From a checkpoint of a small image classifier.
Model: 31.2M parameters, 48-pixel images, arch vit, norm layernorm, activation gelu, patch size [8, 8].
Training: muon at rate 0.0035, 10300 steps, batches of 64, held-out accuracy 94%.
Rows from block 7 of a small image classifier, named by matrix and row number. Rows with one number belong to one neuron. Each number is 500 + 25 x the weight over its row's rms, rounded and kept within 0 to 999. All counts start at 0. Numbers have three digits each.
After each neuron's rows are labels from the 100 images, of 14976, where the neuron reaches its highest value: "strongest on" is what is common among them. Only what is clearly more common there than usual is listed. The data: stained colorectal tissue patches (NCT-CRC-HE-100K).
# fc1: MLP up (model.blocks.7.mlp.fc1.weight, 1024x512), inputs 456-511
# fc2: MLP down (model.blocks.7.mlp.fc2.weight, 512x1024, transposed), outputs 456-511

fc1.688:507425490494528485488534495502510501446529487475535487532453487486526502482502472535476478533500462516497478488460514502487510503508516503499531519491471467519472507518
fc2.688:501483502495519487486469541500513507525485488525576519509531493503472485506515560454511480521512518511500493516514484516523531478469527505486511541493513509494496522492
strongest on: tissue: normal colon mucosa

fc1.700:486487495511495463531500503440496523545514448518518475530487509503484536526501512521492478532523489480504529502506488495491462498467530514524507496477482515479465477523
fc2.700:486541491485493470499513462513529494538523514510423515523520527509537492457502504500482509475481433538491488518500457470516548495503536487491492496471454516546499513482
strongest on: tissue: mucus

fc1.511:522463503504539493525534497519504509493450476519501498505538529482523506509482499538496506515524524463513478509514496485502535486494511430478489493500456486463474471531
fc2.511:518483519512497461460518517503523520497470509497492534497544501517504511477520513489488499510514516509476482524533506501481488475409522509515499526436512533539562492505
strongest on: tissue: smooth muscle

fc1.213:465499487479487508496501523495457522492519514540524508501475449493502504488496495483537485492431463482493498543502490487482500518514501483429511480519476558462486509459
fc2.213:456509539478518481479474437434479528561492543518495468508513525527489528502473520502535511496495477481524476498475495501527486508505519493489474491508485513507535510510
strongest on: tissue: lymphocytes

fc1.264:506542483534487501507519509515482487506522503504519505466499487497503543509511474530487509486535525535496505492500497508495498484505503513537463453499514502500464502481
fc2.264:507470512494504446501504496505538490480471524522464538524469500492480484524463555499464491511487505461537503548483478464490470526489486535519541482500472495505497506530
strongest on: tissue: debris

fc1.734:514521518494505473498501516511509492469506482507488476508459494485481485504509490506507521503516502521470490490482487537523481507505479518537504477528546511507499525463
fc2.734:491485475507488515521512488520477555548529513461489520515502490492537460464463534526477513476468510517534460473469499454525457537525503489531521482486478503502483513494
strongest on: tissue: tumour epithelium; tissue: mucus

fc1.540:487547527503490509493544485486469498479487494509523503511537460466455517472502470491470492514539505459536453527519464509512509467479474502498497495532480483514463469509
fc2.540:524505528496511424483498485508502440504516551485473529506438489507450492492487496487529529504506507478515463520489488498470523503525539497517509511458458517474462510540
strongest on: tissue: debris

fc1.183:536527497504517496445516501533458508475481489503485490567535562482491520536471502509461488494542484473530488513500483512492531553484503528518476503488493467520505465464
fc2.183:470483483519539473535482496462536524516508513464503522504487499508504534523553535550505491494479491506496490495505474496484484463510493492520455541522500469538530517515
strongest on: tissue: mucus; tissue: debris

fc1.556:534517528427479565488518497452462459483494516534491516477497496445426542476457549482474564489531532514527451523489498502482508464490527539499502522506473537493442462541
fc2.556:473447467477480498508502483499509459471455488503510558504508551487427516419500523486504481512513500522490482472512535481532515510508529526482475475539555484462467508491
strongest on: tissue: debris

fc1.758:522521508488542506494517548477499546535490511504491475527515474515481470518483531492543510490486473464484488492512480504500503539473489549501453506435494501492515544532
fc2.758:559550466504455441472490464522460493520515507467503476457485535483530541538513478502504483500475506547521506472497494519478463532483490456533504491512498519534491472431
strongest on: tissue: tumour epithelium

fc1.200:461471526470507503494493475488485500475478533519495468536517508472448490485499475501537530529521495532490473495526510467495513448467496453499497452449512510483470498462
fc2.200:493463442513467482469493507489499481508483537502496528495501502505513459535518531482450551486473494509512515499467493550507502518507532537493504500511483467527472505534
strongest on: tissue: debris

fc1.744:547514508487501505478526495493501525489478510506506493485500453508492509473524524506508463482523545454503525510552437532462483496532487506477490474511544492499519539492
fc2.744:505518511485507525519453496508503470497518532463476528514507521489467538512537506493501497557487512480483467477486484435526523513489477522531537522498492512475488506528
strongest on: tissue: tumour epithelium

fc1.326:517525464546479518482522538462511505495505488513528512492505517507530467485513496564480516474493480509513494465466450450513494524515498450469513501494466525486502522468
fc2.326:483471472459531552495508497518512474506483496518483492469517450482473508484502570487529509515520485501470509555522495557472480481498484498481486485527501476528510480485
strongest on: tissue: tumour epithelium

fc1.50:528514483514482462480516525466562530473502524558458554482485525451545477484510508484492526513532532519535466462484471535511510485516508500459518482485502487530540505561
fc2.50:487466486460494473492552470502506494475544510517469493496521510496482519519492499451485480507501483478499533449492480468501515531512509550503455480502493515481450498465
strongest on: tissue: mucus

fc1.659:493455498500550477547533507475523465534495490591504525531478508520494466530509569455537501522520505527480429520495499459514492527520521462522497524521488501507509529534
fc2.659:487515505496517499429498491540512503508532510490500508486536486490518504487507485514452511532495507468523537513530493508472497516482514517491498493492508529476479484472
strongest on: tissue: mucus

fc1.330:491478500514483502539513491521491479483505484519492490475578518513512511556492508515501543480499474516526522458492518473464464504521480494439507492524497534491536529498
fc2.330:506486539527527500445505505467521447553457468498501568499469528498516500446508457532489473506468529504480493531504473511509571521451527493523485538535527474482498487517
strongest on: tissue: normal colon mucosa

fc1.384:483463533476536468503469457459491511532481470537480484516526473495457510504490511474484513498498510498481452477502504530486487517493501498534499501465523493492500506507
fc2.384:518514478511512517477548501509463517475506488470448506508508458521572510504517536503547485538498548498512496507546516491518535525506514501484474490505497510505487466532
strongest on: tissue: mucus

fc1.59:496493548527491487575487461502445544549513481502479495488512519478493515440526472517498497504535484526512495483458411447552458495478483501476444497488500483512526435503
fc2.59:463513490496513528504521463472514497539506531455481476491509496466465472455517512510465485564512497510528498495519531529483545467536500506543532517494494488475458484494
strongest on: tissue: debris

fc1.23:468497515465510480514476492463493511510501530494512476510530478498542485498490478482484443475486515504494494520509486499503454458510495519521493513513492465545500488534
fc2.23:535536492469438517501539500516543489488486477486468532525488474506483497484520504490462524493495503507470471545500508527519540501502488484443483477530473499460497492500
strongest on: tissue: normal colon mucosa

fc1.476:478514500428453484498495493533447497509499487494531467497448477527507493494539481521513484533478511504477554486483497517515475481488533502510510492486481522518534531487
fc2.476:460457487541518509450533512480492475456526501486502533513509468469526504520437476450459534467487466487502545476516482518472526560512481512501507512532487528496469499528
strongest on: tissue: mucus

fc1.397:530499517467487473474502464495523477448475492498496488508522523513501513476492512531488512511480486449479496516474514489534507516492484500482527519471506469506485533502
fc2.397:524501520539545491497485491480474451509526513479516491480493540468475500450526531525543450479502470511500506533511465544489540437501526511522501513490491488511528457486
strongest on: tissue: debris; tissue: cancer-associated stroma

fc1.307:512519440525489483513466529494457516474487485470486467475496506533539503519480519485473521509555524503515485485497509529486508504497460490510490487479526475486484476496
fc2.307:498505481508546522500582476501561483513478516528505509485523487469505502526487520493543509516498477546492481465535523488469504514456510546504505461486529457511515518491
strongest on: tissue: smooth muscle

fc1.622:519510523529499505559484484532514519499465484520526529521476516525509473517510471521466462516514542447561517477477523464495499476470524489512524509479480488514448489498
fc2.622:499528478463499527453480521461535505525477517509509539490499468520485538515517525536518562547509507533481507517464483500500502455501533451514479503480465494515508480512
strongest on: tissue: normal colon mucosa

fc1.607:484470501479553500499525492517469524468521538531556487529463503469514485501493474485491510485525508508510521498502516499491523498448489470498533478506509484522455493527
fc2.607:538492524534516508501493549522504515469458454510499521496559492453483474520486479480500540526503485465523488532493517524494436461476482506505522502528458480480494536466
strongest on: tissue: normal colon mucosa

fc1.64:514474508477510511525480499502456487499476497513504511539481496527485489466490492503517484478516556507501466488491505484511531517486521515454464501503545506484467511526
fc2.64:490509424479485517494472463454487522503517477540489487528517532533531525497512487519492501486510501481498503478509508532428506499503499498469502484490476474472512507472
strongest on: tissue: smooth muscle

fc1.474:432509478457469473483495477518525522527473471481483461509519491502491500548502498488534507506473518489488505508472537536506495535528555542481459520486514506499543549439
fc2.474:504557474518495502500488469514517486506523494524519531505531500530472490524507475508498514466502458512508537525529488459510499503488496517523463463510463510527444484492
strongest on: tissue: tumour epithelium

fc1.27:487458466530461523528489500475515444527518501487508494477533509469526481465517516494493541478477505527521545459490503493536509496486466512514540484487468499499526540540
fc2.27:521531463514490558545507524517472509504512505501510465533486496483465462524537466474470493461541507471491459528482501527496481462479515489523455529511486514440528462501
strongest on: tissue: mucus; tissue: lymphocytes

fc1.24:507510483483487503455429555470509478454518497455487548492501567493550498563517506484496506497511468496469513499487542508524525503532550477525517487505506482542509505483
fc2.24:482489544505520515520518495534545533503448493495487476471537457513472501452505505530525524533520497501496503485483454486561494511492454488485522522524510473505513468512
strongest on: tissue: tumour epithelium

fc1.718:489506516542460531499495518470500473510521489479516549469472452453474483538515516504499474481493522483507480523505487490441505543474529528512507437475528473506476517497
fc2.718:538527532472523479494494506518499492484489516520497512497487548536495510459510489543496465452472479525501531478511482516511513501509445491516486504498523495512512510499
strongest on: tissue: cancer-associated stroma; tissue: debris

fc1.683:487551506511477489470514486486481502536437503546509524479504495485438508463508528494490485548537530497498507501499467454517527513522510494465494503459531527470463475489
fc2.683:456461527492501519470474501461464481470496455531479548524517522479430470445500502482465514493543515528521523506516489489468532504451504465487502499491517535452475518491
strongest on: tissue: debris

fc1.104:497489556509558513544474504496488507530491482499534499546491499464495539500478500536533478528493497531497552497480521479487531481491531507520546503487563551518529511535
fc2.104:460504482468493458498481506487504447506486514486508518481485486523517490486499494479491524468524494466468480500490511497537440529527515503496507529512481515495541478501
strongest on: tissue: mucus

fc1.82:523507447551461518457471477509518491523507537567519477494523531490545507465486463501527513510518476511505525510449497524451464515508518506506502500519532506511537491513
fc2.82:523539508497530494511504525498468453505510514481485519490466455516512495529492453537497488483493520490524537492524457495510501499513498490503492486506496526546527486476
strongest on: tissue: lymphocytes

fc1.39:494461479518514510478509545490477515480494461449484506511507502504493466481495524493511519507494525509501483476502457513501493504484552480523457539511510521486506499474
fc2.39:511497483511490526529484441485502519498483461497467468509526468451532491505476496481488491517519519516510509512538498494498449523487478508482516518491461511488497469507
strongest on: tissue: debris; tissue: mucus

fc1.424:491509468504464510513474485532512491521494499515529485509528474490491520473526487496474519521538471440496477506527531543472500519452546485475497477521546485499486527530
fc2.424:505494476480535530472481506473464486471518521544493482534460514484510508509490504499529502502505500525506511476502492495522478489513520513484489534517523488514503481496
strongest on: tissue: lymphocytes

fc1.392:469457494530524496461493490484524520512525527490530487541493479527489492542492535480507519481542508517483488495481490543534495494552499472500473539522507503484537529494
fc2.392:548548498522489474495544524514528468514465486533455541536494506501526532471463517487526502528494539496514519529553506485495493490491508487508510534494503476483502438500
strongest on: tissue: tumour epithelium

fc1.309:483511497476489463474468494524543491551490474509521491550486525454569494547505480494464503534513517529533495526461509482518521568481534520541535478457494463469462473508
fc2.309:472503474526478505527512479501451504451494470491474551495497478480463478474483497491497535499488465526475541487488512527490488458519560510480500509525452570499534526489
strongest on: tissue: mucus

fc1.16:519533473509457499515538499490527486510524505500496529487554482517499504466548497467518495516489523483528553521539485512521457529459465494489487446476477529478489496485
fc2.16:497495522495571475507484516506524557476475498512450528488485503494477499509476525488485500537460506515493471519480521500506478543501481512475533519533470508478503447508
strongest on: tissue: debris

fc1.277:512448496495515479496500470485511525512496521502535479549477495493501497511529540502471468490547505522474478445474518500473477476500490484547505497491486481486500509509
fc2.277:481479526501525512488486529509495481484471463496535488442530490503484505534488491478520510541492524492496474532506498529515531525500501496468500503492494507528532516511
strongest on: tissue: normal colon mucosa

fc1.36:495541461498473507512492459501463510496530517536447486475452492483482506481483542487536508541518540507528505498526469461480489518471531514478491528461486489506497525480
fc2.36:480463498502515509507476479446492507538472471525508533510528495525456468487466511531522471543500476477498498501510517539524563536522479496479495492519540538522460464512
strongest on: tissue: debris

fc1.469:523502534550507449461485516488491488511534485526548468526497536455480521480518511515479555487471512487486499489484484521528436503498479479519548474513494490551494474504
fc2.469:432537521505517549481544527516495530505516496483451537442499484513501492545473508546482521466477529512522494512476524487498506521479537462521540533440499542499483548491
strongest on: tissue: tumour epithelium; tissue: mucus

fc1.473:537518505494539490533514487496510496479481515489465499526469493517499478518502514506522476511516483514521502523529516478489562484507543493503488503505492461476513505570
fc2.473:467506517530483543533512518465538561515463469517531508482486501501480484480537476507471497541474520492459492493444531505503444535532419513486496514511511485485465513457
strongest on: tissue: tumour epithelium

fc1.597:536459501506512501456459539451478535487491500488500511518514503531521500505531508491482487505489532476527499501497511479481525530520508479467533486485528488467540480518
fc2.597:461493476459498496583533498476542492495488471538480495465488511517511554509504501538526509493472503550460462484515497487505490523486510515507491471483497484484530538508
strongest on: tissue: debris

fc1.657:465543497509496459516492464482450560486495477492487548504535529542503496498473510535523507525455499548487503504562481503514463520488495510512476481521478484516492489514
fc2.657:550515496511531498498521483463535455529490516457539527459483515483542476559487560465531546512531490520513453452498524474504532509504493513515532481483499514476487475497
strongest on: tissue: mucus; tissue: cancer-associated stroma

fc1.736:552502485538509495514483507455505532471510473524487465477518531451491464461525517500522501490515459503490495529510508484459488518515462511518529522499537476454525527484
fc2.736:474477532526513510496511454509478479555506540454510481503495452517522497502493539499518502490492515506483503495500456516524507526535525440490491492504515522500520490470
strongest on: tissue: smooth muscle; tissue: debris

fc1.80:499481476504488480525493535514506521524505482537500559481499500471527485463530500482528468476497512495519482527474484514463516492463494471521519508459474453533477490489
fc2.80:537480498530489545510495461542469465507523541531526480470559471467478470496481527477448524488471475525502518488490519506497533463521517488535455516485453462524555468510
strongest on: tissue: tumour epithelium; tissue: mucus

fc1.763:473489471474493464467504455503476479504505505511482477495496558505516501496544479532475443510499535512478494502462522543517532489498565481492492529549506509471513519530
fc2.763:499531500483523507490452506456516517465504538511505512499491494553507531468456549487467458516499490497506524496496480432516494496493485452492508501470509504511494465525
strongest on: tissue: mucus

fc1.464:506474486482438491517519524518452475469456475521507505449523473518541543487518473436460477489529493437535487498515558511506575451513513477473508488506468495544539509484
fc2.464:516462489492491540548492526532482496494484497475520480538521539476546474476486505535518523512518544476544522476502513480494513469465518479499481519499493461499505551493
strongest on: tissue: mucus

fc1.489:509507496530502484488481487561502494514478453508517442482522533507519486512464503493452482493486517482511500509512541510508502539458496489520510504455498507504497545490
fc2.489:503500487506522523493500489528476508472506480503469498488510478500463477504534470506508464544482490540513526524503479497490527493504526493499538455519537504492495518504
strongest on: tissue: tumour epithelium; tissue: normal colon mucosa

fc1.438:516524500451525509461493498466492485500497554522446474483491481497507496512514549513491507493501569482519502469537466465483517508507514527480549479503484516495484524489
fc2.438:498514483505502507474501505480489473526475495506558521510471513500436483477459440524520482508492498517503471505508493495496494510471509512513452557476536524463515459500
strongest on: tissue: debris; tissue: mucus

fc1.587:519535466527487461516540508492540494456547497494479529468509454509502504470511465565508480473492492511508501497459520513442496511510509529530500510527513470488506503548
fc2.587:542491502479498519492513522507491483520512529474520466520458506460490485508512547447513489523483499468528529526493472480534511465492467482542466478483479494512454504479
strongest on: tissue: mucus

fc1.520:494481470519524499519551495532474458488501508516504470483488515516478526522475492519530487508508471464491535501479533510466524478513484509506516472482419491495438546532
fc2.520:485516507498482505481499452493480523520522508515507492496491500502489475478558491456450505522527492526490466521457447515507519473540478487468517485474534462512567462463
strongest on: tissue: normal colon mucosa

fc1.675:461466494495496500510497513485514500495497515500488487505503523464515470521494488528482545495510540507517501482499503513490535501474518459460504493499483547485492513486
fc2.675:561533499547500527484468506541496513494510454502461536499525450462506496492517504521508484506556461493519507527522467503482534490505493541577504505506515444533516508505
strongest on: tissue: tumour epithelium

fc1.459:509550511455515486528526538482526554525510516487482506521567479522468509531474456496531534511503486484486469545503502488515520534520537438495488503523514500493486512518
fc2.459:494527512526518496513451502470449486496484515479482521504493490517470550515510495470468496442487514477467478507442512529505490455523472504524485488490504477489552466499
strongest on: tissue: smooth muscle

fc1.611:505498494482464481525475517539483499506505494541502471555428534493520506480496495466524529514482489507494538531502488500507509500489451501507533496483506471505474489478
fc2.611:523489535534525554487507467459490477520481488500507544503544492515549464512462523548445539482499483489472477514492496509495485524470506480506486480497534570498508482542
strongest on: tissue: debris

fc1.153:483493465522488548520474496482456481474492524548504505496486535501539511524520533519478508479493514486490517486481522491464486468483495432505509470475530457538510476540
fc2.153:455442534487564512520511559507513479439483453526497503499493464520513490561477465463512522492522518532508488507493486531558521509486526471532460541510517486491511515514
strongest on: tissue: normal colon mucosa

fc1.523:482460489546539468487522506511503502479465442470539538529522502530514515534523500527495497499497492521496478474465496512483475465469521495546542503473489474477512464502
fc2.523:511471487515534510514490504478527465533483503495517536508503521473441495536536468520524513502500510522517476525509508475469544500506459489509475509529485479505505511482
strongest on: tissue: normal colon mucosa; tissue: tumour epithelium

fc1.273:557505482480446508521492464473511526518457472494441526493531492502525486474497471495506468525494491465495523535516499478478486504474495490487485478528503449513477483552
fc2.273:452537491471507515505471495538518544505528486486495499508492472449554547504486537532495539451448517499491546517513514499510475469507539538487529478522520470462516502465
strongest on: tissue: lymphocytes

fc1.3:529469470512513545490496537490490494506507472501493502498500498508505519530497522499512516494475485493497477487459514491485486483498458479471475494517485516515559476486
fc2.3:478523533478460497514525489515516500476525513533544498541551506516539463460484468464508499481538493508557483483508513518466528547504511478507469494469478444514480498468
strongest on: tissue: debris

fc1.108:481495460529548495491513505503501492502510488473488512529505497532479548544480594457492465499509513530490499513517497515526489529481528528483532552519459507527499544489
fc2.108:509470508534508528513509498495529465521511517516527461517506497526490530491526385475568455562503505516502502490573549513526512500507425496490498491514531513518523500515
strongest on: tissue: mucus

fc1.216:512498495531532498488481507503460499500524483504440457525523520521525454523532504502534490517456528471510503478435517486522487542507475514454507548486454523457507504470
fc2.216:505543519540482484525472486492511543493505496493529489497477505502490477478494486456492535451536507497492522466472464488496475505481469525551477457512499464516550529556
strongest on: tissue: tumour epithelium; tissue: lymphocytes

fc1.604:564523516476525507461514468512521482434496515513482528526479476482542519487494477498476511503504530484486506552469494474476478496511517530504483477490481460491517516493
fc2.604:494529470519515518432483531507491509512513507505532475526505537517446507428520515473552477505521531484482534442510478477508493497480479468546491518498505545515491466518
strongest on: tissue: cancer-associated stroma; tissue: debris

fc1.287:484546534481405548505474501463495506535498492460494576486474517497462506438505514489550492495499505505505494497502455500489494489454492511487493505499513504459475471455
fc2.287:505540496472481503493486519494485505520474493522482488468475551469455488513495511549492509561529561533501502508533530482491523448487491476469536528500526496510499465526
strongest on: tissue: debris; tissue: mucus

fc1.749:500465509514513462511475505532530518509539482457513487489502502502457504495487547491544488529516512484540488565497534502504510499468534471521454484480485503500494506486
fc2.749:486501479490461532466503473478471458519469506524478482506501494492474447493506507523492514519513493509482498443449507466484518504533491536483472519507533495483532498525
strongest on: tissue: smooth muscle; tissue: debris

fc1.696:521463515516534462496483485551479529527514492519520541543463511492501500500489448477495496486495504499472514468482563490523508496523527502503520478536513533483522467514
fc2.696:493468502534496546467507500482527500470480489518488484506535465512461493506491514502497498530535472518487494478508485504495480484499480505478484555508516531485509516503
strongest on: tissue: normal colon mucosa; tissue: mucus

fc1.594:533501550497511468508495464476481528498529502509501471522497553463481543455493531484487538471513497501504525479508486470505535458532530503513508567505501540505496480493
fc2.594:496522492531487500461502505451506467496481509505508517484504516507514431525519487505498524550507475500508495540527470552481537538488509513473523485468502486482484505512
strongest on: tissue: debris; tissue: mucus

fc1.642:519531522507556466482500502525508498503485511507521500576488464468461481492537488512512506485544495482486504444523486483484504531494520557504501492525533499525481497519
fc2.642:519498469492486507496490461503495507513534493542463512498546507501501512497488511494485456502480517524550522527513513515498465475515494511502496505454503514492523520452
strongest on: tissue: smooth muscle

fc1.13:473511510525510484543492537523534487468515501507534523503546501528463504534470509471472466513491445483520518502458514524498481514481498495510480524530442500460487511485
fc2.13:480471495479552479509536505496502526546470447546545483471513501436507488475520512445510492499462486508491497548516483469525482469514522468461477459515504487542537452485
strongest on: tissue: normal colon mucosa; tissue: debris

fc1.137:475482514501485493487527497479468472499492508479508526515521531518525526490486508515503541478497483488498478498514537487494518500497477503528497498520501514479542448484
fc2.137:502494473432524497504492491513492509498529524488469511475516489538497476459502533489529502509486475503489521492476492480506482516499525481506520512450509472504480477462
strongest on: tissue: debris

fc1.430:490543562514488479493493533502514476495486477460466503508509509492540528412492504514456431489483510500467517510530523513512486509526499487497499504509472529518479475515
fc2.430:501529520463438529455512462511450493490546499517466514510452490503504481551501528511479480496511488497502513511500528517503511521504501564500490503510522489451477503527
strongest on: tissue: cancer-associated stroma

fc1.217:498507519469491504509508506460510505487540496496503501483518498528492510518513486509481476457509479470521499552550518523529507496489508477496478521520508518515514511546
fc2.217:496518476514509489485479490547538509506444541481529557532512509489499551478506506514503497531471525537499525488495467522513465501464491506523484518455512457485489479491
strongest on: tissue: smooth muscle

fc1.362:492449432528473498546501508508494485464496435493544516516522492470504522488491501467533493488532486496512500477551469537487498481495519531517425467523490463473495538543
fc2.362:532575476507505506456492466508478513496523534498475480468497467514477499508515551531500541550458498485470481460517510453502487505510468500466516515449524482515517504497
strongest on: tissue: mucus

fc1.1:461527494502460497499511489508480507497476489494518517437457479435501517477488522524492510523514485494516477479543479490484492480481512531535505520509520451489466523504
fc2.1:542506502463499521501528461518476485533524491473471536568555545537485514492528488503491474493483512511501498482473471482500494471510494510504494480507483530527510513480
strongest on: tissue: lymphocytes

fc1.702:515499496483501533488476468453511531497496524510500511501481515462485498526492498520498478500531502486490500488531470511485497489549520497504510491507572522450456530504
fc2.702:519494479492508471479491470514469508519502470489533455516474516513482530468470466519483485556486540498500505538491521495512508528533488508490542498526469469570514508524
strongest on: tissue: tumour epithelium; tissue: smooth muscle

fc1.410:534507512480524509539505493517484501482444534463494478516512507467483510502528487484506506504481523464476530459494491499505515498520502481536558526476530480517501504544
fc2.410:496528517515497498498499490482532507511467482515454543500524467507544518523463523528528427540523501528538455482460527499467555472487524522526503488535494489502510525456
strongest on: tissue: debris; tissue: mucus

fc1.339:507513495510501496508493490480492529540533536542475466530500504527498481544473487527483539506531489545491507533519522490477469457511474489508511527513442513486499462525
fc2.339:487513506526563514506503498497554513492476498552507546508495493497543496463501529453584463459526484498508491483492468514479463504495495551504536486468508483502453507538
strongest on: tissue: tumour epithelium; tissue: mucus

fc1.380:474478525501463557502466477544474497488490563540519505493495465471475478478524514485486513445509454485507474509523478512506527486513482521464476532516517482489503451451
fc2.380:518486502469496499501482515453479505517496509517476510514528500518493476507476495533535431515470486477495498444517548470495526501473520480488505467499525473528470485488
strongest on: tissue: debris; tissue: lymphocytes

fc1.172:525502483475504497522492522494469523501502485499464482518510553517514482521487501489540472497513497483475538495522484505511520498560509492505524509495508506486538503507
fc2.172:456501522521487544507485480462508525507463515485581489496520465499472484512486515457503511505492503561507524492484500491525508502473470509499540498502493501487489529482
strongest on: tissue: normal colon mucosa

fc1.180:562526439497537519493526511459505494467469470516544466479490492524537461515535516529530486529527465488514521461511483504515518520469535476488502496488514482512543503514
fc2.180:558479526490507526519507467496502502557491493486463492506544502444472550502480503447533496496481555544489496484505468485475474486509464533494476498509466498513500473512
strongest on: tissue: tumour epithelium; tissue: normal colon mucosa

fc1.316:537479510502537448525475484485476479492537447515460468491536536490494477543459510536486497510519498502539475514469483490465453501465506515494491519472471503505503492537
fc2.316:511553493478509488496535501490530504518489526470489490511488476482541497492476467525506491524523476487466479492503491510487506511513462523508518498501516487495463490482
strongest on: tissue: smooth muscle

fc1.405:483489495510488463462486461507501477468485508502516480461504504483471533511481500469479465509509472498500563516487479523507465503512467484475508472488501514510476464547
fc2.405:449473536463511452501505517425541457484523489505504485508481499517497489533525481441509510511496521486525504478479483508531517523488528525510502524495433565491487511523
strongest on: tissue: cancer-associated stroma; tissue: debris

fc1.333:522514507485510539543485491511507504503549545490513485468475512471527461474489498496519496524493469516509510468495469479533515478499517484512519554554539548556523478555
fc2.333:553469483491492500454519484510477496504477504530491492505563489534496510498480482534472492494517493506514509521467500494545496529513482513460513483495477513484508499462
strongest on: tissue: tumour epithelium

fc1.105:499496471487475522500513444468487494454510519516493501507485518522494493504468491487488534501488508465527477481500448490513484484555509531532506542459500488504513545542
fc2.105:519534507487515476478505496509467467519530514463447484516507482445530472506543544540491529507492466520496516502516508470538488498460504529542488506470456508494501454487
strongest on: tissue: tumour epithelium

fc1.754:552487511500479505544488505485493498434503522520514519467507531449550493510482511505482472452477478507572494542523497478522501503501498485532504518481453499462492465513
fc2.754:482474508500516540487481497472515500539473503499482468476487478511500482489513551534523484513513551505426488508473511507530496495466546503509544497507501491522500526479
strongest on: tissue: debris

fc1.426:508530463522486509532497493496458452466482522504520461546545496511530520502476519519541499512522540531506495493455495474511483499518462479507503516477518493472488496473
fc2.426:468493482503524507476492520526476511532467509500506501488471503462532478494490494479465561507532476473532479490527505473521473490516485517493494474482476529493448509520
strongest on: tissue: tumour epithelium